Rows from block 3 of the text decoder, named by matrix and row number. Rows with one number belong to one attention dimension. Each number is 128 + 24 x the weight over its row's rms, rounded and kept within 0 to 255. All counts start at 0. Numbers have three digits each. After the name is the row's rms in percent of the matrix's.
# v: attention value (decoder.blocks.3.attn.v.weight, 256x256), inputs 128-255
# proj: attention output (decoder.blocks.3.attn.proj.weight, 256x256, transposed), outputs 128-255
v.152 079:117128152149130181129093118123119115132074130168092113129157127133117139111170097087080112107117085160097142163110103139137134172170139137119126145103105129104119141139118155136123115116147115148099137142140106125132135120121141134176156139148125145083150152112113147136138104143113136127109108115111095113101102153145081109153095138124111135123126134095142153124138142126165127108124
proj.152 081:165106120122163093150159135140129123134208127145137124137146126168114086125141165148133119132135045137135134149109106116095113126078132113154135145153092138139148162107120150095111126101089128131089125116139122136142143162149128119104108126120163090138110155105142128132118120154108091152147156133140152095120106122138134099149145132137112106087135084170143116112135144109129092118133
v.153 089:138119159137096142133078127128120135113118155168145161130150127166139144093151102073131128140104153126109122135086122136164124154164176105186124137130033123119101146131121138126145126134125137141087129128109094081146127137133119115120143131102125144136098122120130109139179119114088115148092125138122097131090117115117141130133132134097108107118155134106115120127106152117139130127137
proj.153 101:080133088158145127157155146092137104168125137086094110156141094150081109129143138168153104131152090159175134142133123140109139151126075105126149111116112140145167117152096158112086110083116100159114112140116148171107097137171120118137121143116179110105115152137160114116115126134114112166133130125147139119130126115141128088128154145154107124140115105173173146145113145116156069129124
v.154 097:123130105130104128120150108111125104085086165180135149141148121079116152144146144126119139143080173063137126137117089120141141141150159124146116143110097093146117123105134153131109126155126089144146173099132112143076147133133152153128158154050110169143151091151124108151107103161145068132161140115110163153122146122137120145121138082138103123129122110084114126131138183134149123110106
proj.154 077:084143104131087079131130114167077107117092113112127087152157149150105154098145072119072159118124139105155169106132157092122123132087145109123163133152123095119132119129185136142125125168109130133122148147127134127129122129165113159160166126124089140130144173128095092087123160120147129131143076122169074103138069116110127140144109164126137110071129139120122157121161135128115081137098
v.155 135:136127147139141132102132130138091116090100139138156132119121115140128132142134114151131150150130144052131125115140136128140096131106165121145139119144131133144098090126133169114173093121118072156120148096180111130114169120134167136114171134054096158134161152119099084168132126164128085140132117141117103158122154075139112146122146113175107098114126122108163159148137151137123128079133
proj.155 120:103150094170085105116134121153129144144163113156080108091166120087099133118110119149111138132129143132169149154118129122128087136129158168141120136111120126124136157136122106133120131165114151117098122156113136066102103103161139169170163101135134144159130124143106091139127133116119137121123152083137101142141079145127109118159117160101111138093103099124098120136148151135141076130062
v.156 122:134129101120133120115157133147114122153130099145150090120103084088101128143127134182103167118152120140127152145120122153117125110076132121072139116159197158157154112106143133141130131114119133160148136134140125176091134113125169135110125155112098137132126136125073137097084116131111090127163137132149173130132169143109124112131130085142132141124107095130188118126161143129122120110128
proj.156 100:133137136126117131086117130136114130115105102146126132092162147103166154155144119125115122136118183092144128113124163127124118154144150142141140131174150121106081186118146123155139159184124158100126102142099120066132141136111142136113160105170133158133157144122106138163153106118132159103128115143126127117104108129105138144096122120114128135100145184070094147127125129108126211132109
v.157 161:126127110124169131100160108125099105089138113145170132118100139133117100128155120156119128149152114106126127111135154156153108111088144125128152122156174129156127094130151138125170112145136068137135112097193160159121170138139152134106158148045100117147121160115088120147121121123122112159126114124130149165137165136126114125114146084156108125132121128128233129140138141134085115097143
proj.157 180:120143126145111135088134111155130151135148114136088130087153123084142158143103132133103186099132179109152131134126105141110076137164150165113097123139105103082115160143108091160119151175131152131116134166093121105098103117166137128158153099145132166163133100148117121141120119156123166125122132115139104142120099140136117112088139142069125115133110131094063112096142147103148131134100
v.158 072:155136155088121089153144091136102139079135111136146168115128142137134099110150123119089118145162151104095112121117136153152124180139161091169160142147108109151095125117140136138133126144098108154141136129198156108108140128124132143109149145043096146151121131142153152134149129130154111116109109135137105140107141165118144112120088120127123163102102157133169110132125158141126126133110
proj.158 068:103180075179124105098165096129145154134114100133096155113136142144109140159113126125119143092139105164157141137146132157122078120162101141123117132103138166123160111156149122141095106109131156188141127110122146141082129149171104090118144131142154111128152106124136109104102106181119140145156120123119129158125143154195151103110164115077154126157102118141138134097091174091158082124142
v.159 112:137118153137129118115163113156116109097104139128165158142130088140114120131129138170108125116148116129105127106102148150149115130063174143166128131126137116177111091153125160146154117166116089165142132077194143157116141107127171127088133123076091117143130114115117111146156112157131132134108113140113136170123163118144114136120127084164118079144130128079203107132121122129115107063124
proj.159 133:123172097146131128095140106147142127161146138118089118083158118098113149140110124170100158087133138134152152150135104163096089157162118162121132127132105120113135146133109110131137150144108154111108132161098106072081139133139135141167158115137162148131163128151111109114102127107109140144142150108120095124121091155136118126093130158118108126134128114101054142147134117105152156139114
v.160 110:138079054140125104114163092144146118138098127108134113132115125114134126121117136136143145152124138091142111133174100121132150111102062153102101128124170124128130154106130151145110125144141133117154118129126141146096094138132101144127140157115115141110134096140131087074058159143134095129162154109125177149135118140121109130102133105150132134128130079135126128118142132121138118146115
proj.160 090:107087111099127172130105121162091133086147137177149096125151160137148152133113095136109135128107180091122099120105162103157128151116163127102131141154139124105106139120205151148172112156107117136156160124120116148134123120098129172097144108092101145141103130112132115129123112123147141146119092119123123118138121162100152150141095098124136100106156154123093102119155092146075174135101
v.161 153:143135176139137137131130125138107108102112140148155137133127104124112133137148116135104147115162115115104118139111156148155111157097188108124146118154155127144095121138113165111165106126118094171126124094166120132120168095151193135102148135072077128116142187099098126147142107151120126169116113121099108145113150091123103136122129098160113110120120130109186159122130141121096137093142
proj.161 108:137155091185106117132119115145147147147173113127088134096187134108116120132092136181127171131144130144164141143105090154086102126113153135142127129130109131146126167124086125153128157142114130106118113152109134064102103120175115113172164084182121148133123135125159142150116129119120141110125149098131093124149099137146145134123148165096107118110138114158084135118089162140131132130087
v.162 114:098150144137140104135089101126152150179104123109117127117116150159141097124129132106117123099171086165097125140151127131113123146145112110130153132101128138084133142148090120134128116132137143131103116162077158124192105137125102127157105172195166116105118114160130158121177140087102172122066129149127119083151109135105111084149117159116139133113134138134124162134137121121134123149140
proj.162 113:208075168102163151134165139109131125146169154123130148138124137115133097163131142108154153135115097139121111136129081145120127105111124154165096118154112114152141134117093155116132106094104132161171115124145114145127139126142151089089102125115152080129112102117148151138111094159122106156128168175175178084144172122150115117118169111140118135137120108150175134108100157132145111138153
v.163 124:128134205159163126125127151150121114103134145149149122110096105158130132119154132144100144076150096155095125117092161141134098140099195104151140116136179135137118097149112124132179105150106125184110123091130150140123165086144184128106128134093085145103118174124110143147146103153099133139103106134116118125134150108135109136134129104143123113140118151114217136131119121127099139097135
proj.163 117:157141113160126124097153109093163116134181114102105147082177111123114124136107122151122149124134128120145141129125092197106087130123127156136114117131120128123116168106078145137107156112092154135113092158110130084077122132154129093164128084187149160151164126139118150139099133126096130129118153129102076131150122145136109123111142133090115140132120123149079163131110157119186151152113
v.164 169:129118069116123137115159155111125099094138136141129123124123107088106145141135150161164147156099165108160130134148078107132154090114114162094114129158137126150152108091150150115107102119122118154155148101159129171079128118124167132121147117093121163124156104123112103101080120161151085118190148126165178157134149105131153166125145071148124145150122073138144123111125130136128127128117
proj.164 145:102149121123087123131105113133101150098096115141165106108124147115147155112131089116092106132123173103114147139111164115133134159131148124105162128139146126096111139147184115147148154172155132097124146130116124070149138105114113153147167135139084186126117152134105130135131156093143148111109101091099099154119109125095130143147074135136144109105152159079117134137141110131104141121094
v.165 091:142119107115067135112107122145151113184109103116126138113159121098146141137133115105133115107118156134139158140146116135089129141149067120111087129139149123077158130144125112135102119116156160123156138135068102127157109120123095122173099154218129120107141106137147170105135149104115124128127127114148115080116089142116120136142162153080148144136129119130089161104132133119132137171129
proj.165 084:150061136104137138142148139157131125148130143155123133178146123172164112121124184116102096126108084148087092124102141103162177101080140099142129156120162143128130131121168150119164125086128107116152090081145115160176157136074154119058121120098140091122101138113124110135142131154101096126143125151119151096150147131127113168139137144152114121092168148169180126147116092147112156141152
v.166 104:132107168152171154107119147153101130165100134144140125090117145149132122119123138120093128097145070150125135130116124134101114150100189132131139111141163159125116138120111148141186111150160117158114139113100125108154152095124153157139139121162131127095139189115081124118179099132075154139080101123091092111127129112132079112133131130142127114111135153108179146151150133147095126127152
proj.166 094:196092130133134106125145142108157139123192111137153126093149102093136122150126136120123147144115132116138141138115097182094107125125124132155100122139100133151113158098043136125154107111070114158104087149124142121114132142155166089137135103152172127141148133116158112147135118132093120130130201179125126119128113132161121135129163126089138141130150121165115136105144144137194160150144
v.167 098:125151166159141106127075125148157109166100133159129103106133141150135110095116128123092123098171098152111168143132154136132110177099162113143161118120183127109156145129121160121164107154148142148130117122155125110133142090134145149148124150142127099121133164154112148121145146131100148149071091148112109125142142127129104107134114117141123130127108154131224157135136135115094138091137
proj.167 097:170105127140136154117117115116159109131192124112107140086178111133165118155122163184130146128126088128155140152120108175101090100125127138193108139146101129110117150121090115154115111103062130138147102136144132120112140139121136114105136097144184132140118105135184127140134105137101120141140173160105166069126098133189131147092160133086120125092114087107131107128089149122156170139120
v.168 081:119121118110121117101131103162124132090150143136149125144134125123133167164141145141147116153103159087139068121126123092182157110121090162132113133136055116160111114062152116159100112115123135087120164116188143111099121130115111089103119126061140141102107117111139100126104136142143101125170134102145139165127123142140160171113127092116147134141151139153077113121105143116151135138125
proj.168 076:081170128153115117125113130118122114132065145109100111161099144166109108108151114135147122121124121158132159137114150066151141114140106133067143143091135138106126113125190120127143164180151122120172140129123084127146112141135091173158153140117114085102118145137094113103115178109148092109140064103113119157116109127132120119178110117114101098144119079133129114168162128131111084105122
v.169 087:135125135126151134126110106117159138132125126086110165127158126137159145146113144071154112130075128117115094115141139128138143112221045142135121156114050139105109159130115102127090153148134123110111099157077114120154085146110101122149132108172151095099123109134180115119135145097160134102097128130148112127164098144109129106108113163106126098132120127131071125128156128129151099188099
proj.169 079:095071141095130162138163140137094148138125179116138086175124127159124102125132136123153138118154119134103106155137163115133173122112146125134127106108178111178142105137142144111127094118111100127168140109145137185107103105109133157141137141105147097130111103142154132092139115161114131085121104120127163113144151129107116139135151130180113166137136104191151136137121092162122091127156
v.170 123:127123071124102140115165130113132119101135145143127159130124119094136167145127133123194148162071176088136126143154099097149157117138066133116089142135096126125133131091151118131107103141119141142140170121133121141096136121130099133138156133112116137132140081123154093128089146174166068109172151136153152180098100106145148161122163116115151136111152104124075138137119147118147122116130
proj.170 111:053151121131116122165122135158125132099095139133169090166132147137129148099131105123099119121131135112119141125090187105139117154116154117101167136130145140128122098141198139126161129132141102091141133126123151130163137102115119172150142136081113147133080147126106120101135164083141149124124093057113102163126137147124148143163076157174126104057135132136150105135129111128086113142106
v.171 098:102160151161138154132138134154133126193131110149113106112103102128128107096136133154092129074159095178117157151138108139098109127104145096102131125118217148097141158125086137124135104130085131142120110130071117118133170118156142135154113121168118128106151164109116136115138161124101142147125126134124101100136121093110124085134110152121144133138128160154167153149122132107123119122144
proj.171 093:187126151118149158104117150110133108141151103125122151060162106106146123132112150169116132164122145149107125130134097156068113144089111146193135152165109145115090163128107158153126121083118146133098092119121129093133147162113160108070126129163162139128139085089136142138120084118104111119142150192135151079160140120152140137100153123115117154102138154124145127143101155121149178134142
v.172 078:127117122110111146130141111106141159090164140100141136173119157134142152128137090137181122181102125119116114103148148103134153095154123153133107124133005105131127148142125128110119138116154128105121119132157115120118100176115149123131129121114156060188126131154158146136111151104133104136169143124115123148097126123124172166138114140110153097155108121164073076124133155145161104123118
proj.172 066:121118134132111155135120140130114157094089129115123116149104136097108155149127135080135123109141133113124143162134142069144149150152070097093134101125134142128164058150117090113117167141145080153138171129150127155126121148126090127155110147135140112115110137114113136094126147112146097135095056119116121169149149128077122103149122131136162122172114144117127104142150136140082105110147
v.173 104:148166131127096140148119172136159141161102149116098142082145070112129176140117138108130144137091130140141116137134107090141141160149126127098077161142134127124124161130128129124128108081093161175118133137037116124132114130114117150128135130209123136117158104140135104121095142115150123124132127130155122133114109074133138170118138136100137131143114087114050180104106122119152107148133
proj.173 108:131120107115132126158113124138106145117111132128165118164106125164131105123137111173149089187106080112100126125095152139144162125069107130157148152113140124172125126120162151112156134113113095105134090109143143121157139141091137153084155156118107136134143136096143147122141152109134118131102112078110102130154170121092138155196093143166112133069142113201202143163108139147086117135127
v.174 144:136091131106111132091140131140126116071148158133161133172122146130130146134151106130164112152113177074133127087102159132162160119117113152159103154136084118158103083123150135160120149168151107096139130100193127134097153119121113121101121094065128104166124070109161090136129145144143132122136128128158141188124152163143143163129127107107114129175116134119093084103117133141148126099113
proj.174 118:064184098173132119120125118145129115151089139119103108152103139135109127126141151124126117100125115168159136120135165092154113129186104107073161135103151148091133098162168097114107183167158121123141166139134110132117122140136089136166152134112129134095147129167098092103116166107161092120132098090084128137125114149107137102120088143146128114134118136110105121159159124132114088129127
v.175 095:104118101117115118163152102123139152120170113144131142169092184168134102158125125140140104125148133107118086109134135162115148093167151153161158122099039127112112141114113118124113136138169121082106111135151139152131117167110105149144108150124158091165099131140152147136152137105126166127121114128147134131163123178137135102125106115106134157166126157140137079164135129136139127106125
proj.175 073:158119178144104114118117143108111090112087152121158102128114152121145145148123149068135152084133140134162171108174120125113109110140121121104102106118115125125124113150127098151100130099181095204159166113137155154116126166130134147174123113109132091106141117148137170118147110174141127150137116174111184135127153150147137115112150089119159161163120127106119135085144127130155100144122
v.176 113:128134134144117105141079114124140147141098144121112154148150156149169117131115111076116117105121094120109122092148134150108126168163114105154133119124114140063123146153139133133127126136122120125102116154087117090166105148122088134154138146183137099100106127133141128134148149122116166133084115120079096116113118133134084109133108174127135105104162155128078154142132120103130144147115
proj.176 110:126087125097172130123121145120145140131171147111118139171118120124103104139119151162158152146129087144132095145133095133124141111127114115193093143127118139151158125100089141111137085095101130150131116108149137197144125160157149117094130148080145072131118112118148124144118104182110115156135156178148175105130163124125130121134175169147104128125148091185177127142105109094147100125156
v.177 099:113134131109118159152115144096132153177161134152095153117147129150123156160094157083136136135084134139124094154141114104106145135159120120108153136132101139092124125132125116121083128105137172101105130137067134123152130149118116104136113118172131129110095128160191137125113117115142120129128154114124133077139091128131155128105110165095127176144136091140064112137110112131152152192140
proj.177 092:131117120133126130149121151105131132116087135094122114136123130158126083087171127092113125132122097108122128137114151087150179123115078098153124126135146126139122096123140158119113117084153098148153133124162136151157141127140116076074107169137133124125145126119150155079113118169121104109129111135132135092190150113119115139141111094153155159153148162155197148116102146152109075115195
v.178 076:123181151125147099138149166107154150126107136131123166138128100154129152131103165076165128115135127139086093163137087103158124148169185121131143112124080127107098117136114133092151108133114121175125153103079125153124163138130130115108161099128129128167132127154157096153153111131139113138141143160142092102124140078140140172138138169155114087128108123133119131132143119123104139125140
proj.178 092:097124123112093124166114114133086131108148152125100112145183129105097102147166084153128115121139141102146165137164113147090142135116113119174115099130075131137163106116119114101116137099085123092142126134140149111090095100197111122145140116128150142164153101103172152156118157124136122107115132058136052151118159121115132157169130132176138144123126105166159171122139175120158061147089
v.179 086:147124107093170123127136109115126117082140150148157146127121136135113109117127098145160137180123140083125101127127132108175117102144184110182151151129049137148122083133114160111135135127167102113135149117164123126110173138121114128095117122065109126152099135099163115151135126140130106142130134150145130170116136156130147137139149125135121143152117152104127106160119131122125102104105
proj.179 068:081147140168084141120113094155102130137100144125088104124116113125110163140156119080165168098114120137128152163133116131097105121160108150092170072106126100086150090117115091136072128149148147165101183145139155142097093104164116155181138111120124133107159108177155094109124150101125122146149128109134143159096117107135149126128142106113131143150103075101076142128163124142158102108109
v.180 076:093096117107077122120110109139160150123131125091089137147124187139164144099131110117107099123141140118130171126132117145108130143151099108150135124134088100118113141169124110133114152129134117098084086100164139109181137146093071114151096119177140122124060132118139123157166174113151173156119108139120108098124144141119133135142116156121149118133150148157108105115087141122164125145138
proj.180 074:155134137151142119120110107139115111138132111122137169138081138117133153138141134133120105136135114168140120098168142105151124128172124113113107130112130125136146125134105126105104096087123137161174176108113114181124131136120114095095123136092170117059150091165112104120113090148140118126119153157109171125117149104157150141103172137146136167156102122146160092182123089131126152121172
v.181 077:125118111140078125120107124117102127135141087152088100121142144127115128132128116085121122145135148104125134115135148118113135127201126125147144156138094121049142139138134123112089127117171146059136119162118128119145090177133123138154120151136135097130116117121174142140136129140109137158123089117124126133145132191116149124125097147149125173151138153181091057114125166139123146154128
proj.181 063:140109165101150110149136145128109106130114133114123135116101124135112155144131145123151133140105117171127090107146127116122124095122119087112119131112167136154151062135159148128135128126142107145165128125153112184170129127147134065118110106138120102107120168138163143096149129150153089120130129123120177110116120138135141091096145109117143119135142155120152104123119128151128131103131
v.182 059:151143159136149121136090176120155120108163150124112169158149142123068155173150103167108146162128155145133167153117108124168149142045141149080155137131129118144078128141144113138077142113132140080141120119142137103128164117116154104135147134098164103145111097108117143144133113138123089117147183126166139119142112153131132141117143092096152126144137147143157155135110141102099125151126
proj.182 055:123138165153122121116108144088176135114065120093121143124122142148121131104147122121120109100113120139147152128146137124126137107152095127119162129094141073112108145152152098070127168117191115120159099147126131108128107139104076119107117150131157140070152147125120096112138135114107121152151114147098133158124125091110152102161170137127137123136082118107108151168142117118120139111129
v.183 065:129141079128132126105156143152159109148148112097150092121119105094123118099103118135112159149152134161165203128134111104088126143098130128126107099102182154124144147084133156134090122152141098137137098149123103129115104093104134131162118149175160137143124095133131139142111147116080170137107145123157134135134156113147087138116142118155109096109144121152177125104148112125118101108141
proj.183 063:144098131101170119087131085136134155143144128163132120125137131095137177164124141135120125142139147100126132151129142141142175148152135147153113102136147139131128169155137137123155110144151123147129118123124113130134151160130149146080139120117088151101128090163143115126166078139105138126164136136120093102136121093146147117078137133140144091101117133137151122129161110116154199134149
v.184 094:127124109125128118105123125118133149095131130144126111173120205143131119175117105127117091126090111098132112078103161118141117115139142140178122137129104118143123101132132124139128142155141149088127120116165152107147148141113105128120121107093113121169099091113144147162172124151120175124110134123127125151143131153135107146123116142121095103125100139120096084114122129120125118115086
proj.184 102:090136150132133143146160154124149115167105168114103122150108118142123116134132138083125134099102134124105134118138136130173119150196127124104130097103158124117156077147117141138126144154150103135125166140109098173097115126125104141192097145111105104121174140144080077112132155139141089160126145150107153137114105131140136112093105127132137126158118128095077120136148098107116112116155
v.185 085:144110097087091129122135143115150126082094157152129161135128099126144129122128114144180110169094166081160117122150113113170114131139128147145111153139095123166124107102136148135099129122133125130150144130162137128120140154142117103104158107075125161156150105154160085100121118132179065140173127115128153139118127175138124126115161078115118147109118106099097157158111134137151116133121
proj.185 064:103130121151111119102149129159128126086122146118112095157113134157126129091134136116112151113121145114156149130093181117147132146156145099091141087077145127122131141166174124142158117149143105119133160135128143142097105144149160170189130168155072144112142141150117083110130157103152148098126090081146114157123107148094124122181124110142135133087091120122172117116138111094117102130104
v.186 106:116119113115134142145171141130134120155168075127156141139125142148132124131106154112122127128132073175120141108112125174123118074150096145100143126121150134145134122145142091114095134137145143119149095151101156134156106157123112109117105099134152127131086111135125142109122127101119180111129155115124161116146142174151146107134111138130139113142139139141158063103123092136106129170102
proj.186 082:149109186102148131126126171103146138132086138101127171088088137104114100158124123094094090114127159119087129123157168108149159119157128143082138071124157117146147118115117142127135134158162114109122153142112089142105109127098118113111129125162129128141120129117097151127125119149102113130133125170123134119107144144088111140086145070122158130159125159099092120135132146115134162124165
v.187 074:128103092082126156084120161108110140133177106155150119144145134161102105124126130169130150165117169119179130112103101138125134120100123133112175129196159123164111140089134116107138128108127144136120101110161133136104146128117157089112130092097094153141148132154141129093091132113094139154153154147128146162118123134131146165110133086138139144140125086162125137111168120120112096166134
proj.187 060:145134188133098142127098099102140125126098120126135147108091095137145138142126121089085115133107161131142131148130133101130129147183111148077163115136162134111128157132096126118150148157150120122111114138100113114147102104102170175170096163170093152168140194115110131110141120124107162122138104135093127154096115119075123103152103113145117110117145158072112115119157124134158148125129
v.188 115:127135208157153100102130137166133112135099141133123119165130130153141112127170099124099125092160107113094110108107164119144122151090176100182124128130141112136103144135097163141160142111131126132114114082130124081179162106149153116133165119138110099125145172121133118172172147128105142144106097138123093144089135093150146115142094140123142091118114166131140115145126143136143129095139
proj.188 091:141150102135127129111138105134141105161158105100075133104111108140097098106121150200110122122147107157159115150149115153114099142154068159153141110138109132100171146148069120110089142091103114149079125155133124133110114133142159112159131103111183100107124114121160096123082107142114132144121156142121151088113114143189140101121137170101095155125092080153127164152085149132143100141128
v.189 107:120112134115136128163177138106099121127127116121146152106124112127114141137112139158113155146162121157155151168094072131102134116137190119096185103126150132114137121137136137105120098087122093147154140124116132180108148117147151145121123125122127161155128141131104136121118099140090091163172152121126136115139153116116159118119118119167103164147111103146206163121142137133100124154139
proj.189 108:156131130126090124127089096107093159079133100177135143064149134107160150128131129076123135101141161101152162119108119137098121125109165133124118114139128109128109165107120119133135145172137135128114134108131097055125113112153123111090131137182095174141137148134129154192151094137113152096099152123152099116126106103117115139132142090091139097130134167072134156084168162145150133144112
v.190 108:145116105116102132110159133116101105075153149138179153184134140132112127129158124120149126168077187081144107119122136120165130110124173164131151138113099122166100106114164139124107119141150102104160140140200146139108149164134143124106155115049140157178137095095137094158103116164163106136158141138130170168111131130143151152116147115138106108162122126123134100133118130124153122095117
proj.190 125:072183123174079114143117092161120120132054130103117112124098153127114156117114103119109126108150153133135128139142164097143111156151134101073166122103137111124157097158174108130112136165173115139120175160120119129106107137144096163187171136115085151094134154176088100096125137120135128124118085084132096171130092136099145107111094157132133123137109112098103115153173118132111101112093
v.191 073:152117135163128103111121104160103131119113130131147096162147180111146104093113074126139125103147074119129166112104141141128132126100079108113126106099087155129086127112100151172165122141145138132103093122157149130141096108143106152156092119114148111131075132093105130180152136119083090115093123113089127142148117176094097091141140093111156121104173143129156098099119113116106132137082
proj.191 062:118115122128165152130132120136151118149113119122136167162117128120114125141154139139155156126125141126136118157119099154178109125172141131101095080111125132140102165162116109150115115140091166159128117150091149163114148154084155092085112141099164126122113105136101149136103133136132106122138122151148113134122131165115112097097164115117160116133106135122107139139148110122138183132145
v.192 073:118142175128105165177131121144135117103131086132157152121124103133130146105158129074156129093149118139152160115060134159117158119100143118117117106137115128153136127146111104151126146129093155131133160113140130041122138160125135136150135105166097112101152145149109190141133140144117143135127161094143112134122140119151154115079126139140138147133129131096145119141144160132146114103119
proj.192 076:142109150155140114103105179121136072153141071118108161101074111132175138115107112129158138141144130118092088114155146121177100143161119110112099126138161106153092108099160132156105115129164148155128155126157133143124144091135117119114152136123128151153139123135132157113180114147145158146104131126170149123118111100119127161092122130099146078147120174083102130122143110103146149115118
v.193 064:112142119133137129109157092136142111132098115114166133158119131113112106121105097130118123126131116161130141103173147126075145133129083149142124160111139130106138153155084117097084122128144090123131119156144136126116149212134157130158102175136117090134131118135116146143095137138129151152153121108082142167125130142157118130091113158159143114139147111085132127133140137098135155077156
proj.193 077:159093130143143116128156162148162127117161106120141126107097135099165105123105131162144169138138085135104147155108124121142134145092148123148097137137133150162113136090122123159128117125108173104117110074130154150149141085153156122102114096143140119126091097110094132167162106099101126112102152102122211121123121110156156117174169131142097179087156112145153080103133133116119123143129
v.194 090:100128116108100127161151122108132105116128121118153140121114119106138132100147166139153126117116127167131162162102118070123177113137115121092117147159178112207141132124147123123114158128096129163138167138108139118073109116147085095149112105131133156128130116143143128172109111138133104122123135131131149112148118100120119170151133122110108116108155072148098147119170072116123099185134
proj.194 086:126113170079141161135121129148114145130106139137140161146156149137142129140131131129114129133124155129123096104134146121112097121113171124155116112152144099106116093185139164109140129116184112132115144123130111154153110106123171155101111133105111136172120139135115122118148120165127120093112153143121111131110140155109133135084136090111162116192092161080149127142114145148107144122133
v.195 123:131149156143132136129137132139160139158093121147128150106142155148134111136109096139077125147149128121118160091167115152119105139113121117225140120071084128089116134172076163127174128117146137109101125143111152159127109144106156156141132142185142087128126110117118120131134162140124156142077111131091095140105120138132117068144117148132139137124084190150161082160128166116141125076126
proj.195 122:129111106156131110146096143091128086155169107123092100112095084084098118124108129129132132123126117111132139158117134137163148105145102158127135121150105161168153114081090137165124156123074147109182115139128119087072150108109105099113134122100157139097130124150149113121132094101122115129165135109154143144135130102127148157159113123161095143089139109147099146149107119077172107164123
v.196 062:131133117161160124108119135121134148198131159069128128137121113155132135119136126143155093139148122135089161165135102143130142150128104115137141129137132151110142124120137085118166116175173141149119104135108122160115115132139134114104103137167158130148129095110099134112132112122145095139125153150104137107081111112148149099155114117152127117137156106160111163130103140126099156199137
proj.196 066:112142156094134145119143125088114143141144149149113157168185123107086140172126123124133121146108127167139111120107128140099127149128140141180155166138164176099146144130106163127136128118088158106110106124111099158089144161138156134129100109162109115112161152111107149105101126152140130141134157154120100147182171141157127123115129139080140175158135147168182127143141126131106151122140
v.197 068:124142171112130118179154130124121146148121165105123150103143148136156083114095127134117142114121147172113089135132129105129097152118127125104102104102106124113118155080120132149103126110142182130138129122114139114135094147120109140071134088187158202187105125119142133165126164142140092116115123132106118108105137099154119115138118192127109158111119132148132098142122133117115156134101
proj.197 065:127115097144126151133078141105157111154073134160127136159169130123134137150123131099124067136091156151134099160103140143142180134117126099153180121136127128147135093119117141138139142141130127099116161153116145123106093133116141105068148100133112122085170160168094117055101110137123135130126152144133084161136139139111098106129131128149157123149156135144127125106115129102110187108162
v.198 060:156127142114111156103133139129104121135131127125166119136114092149107132142168151148157122144143125162125150119095159189083104086128110111132154129147157179145122128139135122146105195124093140168147092150172142084111131137101128122156125138180094098162106152123116144131104124114103090131081144112113124121131100135155115107128108100082160139097147124070107154124113132123142149117170
proj.198 061:149090176149123167117137113158162096126179129150146124125116077095157107123136078139166154111137135140097091168173118139123114164164111128106108126104121107141109130091165157137108135095125136131116150089155126104116109120133132149104125122152211176179068136137095170131174144132138134113142117149152181094105125100128100143100083130069102127135101175135125079150142122097126134154112
v.199 088:134110133109124140131163129115114104075163081130148152137114112134103142121158118122156112154131146118112128131094180174131169137150111115076114126155134117144131103126107089106141154116114142183144152120171121127122132144159115096142080165100076110131126127125143099129115116123121109100153134119155099160129115147143136171101124120121158124102110123109122145117162125126180124132143
proj.199 082:111116130135169093092152150192113153146116111109125163128123187118154132105130119140123140137135093157118118099093140083119062112112121156129115127106130131115106156125172128146152098147180168145095136090113103140131113103129154152121140155162132116146112087122121146154119127131154126107118102129126198158140120104147153142131154137086112110167103170130116105116134164123100103128134
v.200 082:141126128139125141189154151110096122190129153091120093105118083134143144113101141114110101130109135114155103143107117060142162153149143136067133132130120112150134113099155139147095139142128134121120136137085117126108116132116121092107117096119128140149122113120178142173135163124147087132141133122111170137131116098161129133163168165153099101137147087166103115114155101108102133162124
proj.200 089:143158117113119162114103115097150149132092157142159124169145163159099175164166143147114135133112154136178122094153145161096159139107138104145151139090121125092161129170099137128155101126141109136102124148119155189151099134125133171151098119150123142156167136135110111081096149168135124152128161166118076122137135190124084092116117097142169126153123124132157138148135140146110142102138
v.201 106:127129116114134150147094190096107132163135157121089114094139112107148154139139138128109132121092113100136139176153078072138120163116170119102163125140152124134129141130139112121103137125177097124129140140083096154121100107111121116103151110118149166080150116159140162116147098151166076119143139130128136098138108111114144105164164143114106148135136099139084144125132123144103134173114
proj.201 104:117175138107075130136097105065133127118101123175134125152142154151105141155141149120098072151116137129178132128117139147114166143126117115130162130128121138106148096132115138103106114113132067130117107125115159134161147171104100143130104106111100138113154169130135101100090166111130128161140143131118063153134138135097114126124082141116163154131099138109171105150114133150141138122132
v.202 069:152144133132133130117143103078114147180144124134089108122118156126129088131087116144092135140130124141136138084189151106079105136162111142155164129055063119113120156114118133130150097164192124097116089107123141164120137144140149114140145091134145115148124136115139094115119133148112137138084127099113132105159112169125129128112117180150105140102124148148129083135107125123115152134119
proj.202 079:126121080144127126174108119128150127175107146121150103105162126113116129167134126115124091109128098137136149137098123151164184149104078179143105120118143149141198140099072131125101130124048134136162083152111124149107145155090127132149102100112137115075123107141113097113108099128116085147131140123139121140177140148144103105159147122137092165128156089156152111123104139088112135141157
v.203 097:113118112151168136076128088144140118106098120105131149150125107102118091139120132113126139152162099118106152106168162151103113099125077113161109128122130122101119140127102174116161122124151099113135094142153109155114137139128163135126134149099105065125147152094070115109099122093106178134130088099104106140157116145132077118074106132119103132140130171109172134125102155135134145061150
proj.203 088:146114138142148085175138136120117126112174123145112126117116112093146087131111099118108158160126103110093147142112103096138114130113146144127132107155147142150120168094122123138125164136092172083140184116116112056106152107141131123107151095125133146127097103102121139185178094102132128134146113103129196123139131104125136096174122129115091123106175090150091122091147112116128129172102
v.204 067:114117092094156112061117120120135105055123119112155132131117152113108132178093121139146130125149099109132114095125148152150116077117139127145134149167158151154153116133155138153120124119151081156144111122151137189117113084099128146122111110084091101117100123144071153121118092140144171083130133150128138144138131147122112165120144101118123126142151128100148142085139113133145133090107
proj.204 059:124107142102102140125130102157134168135159130172097128155145102101144112115109171118115126090098149152128183157163091135106094109071159105122109152120118130117133164121144102099138140123125161137134170133136130107153147146144105152158132124174109140198155154123115152160127096099102136151136135095099140106139119141158123101151137140082150140156150107138121090133149154150109155091102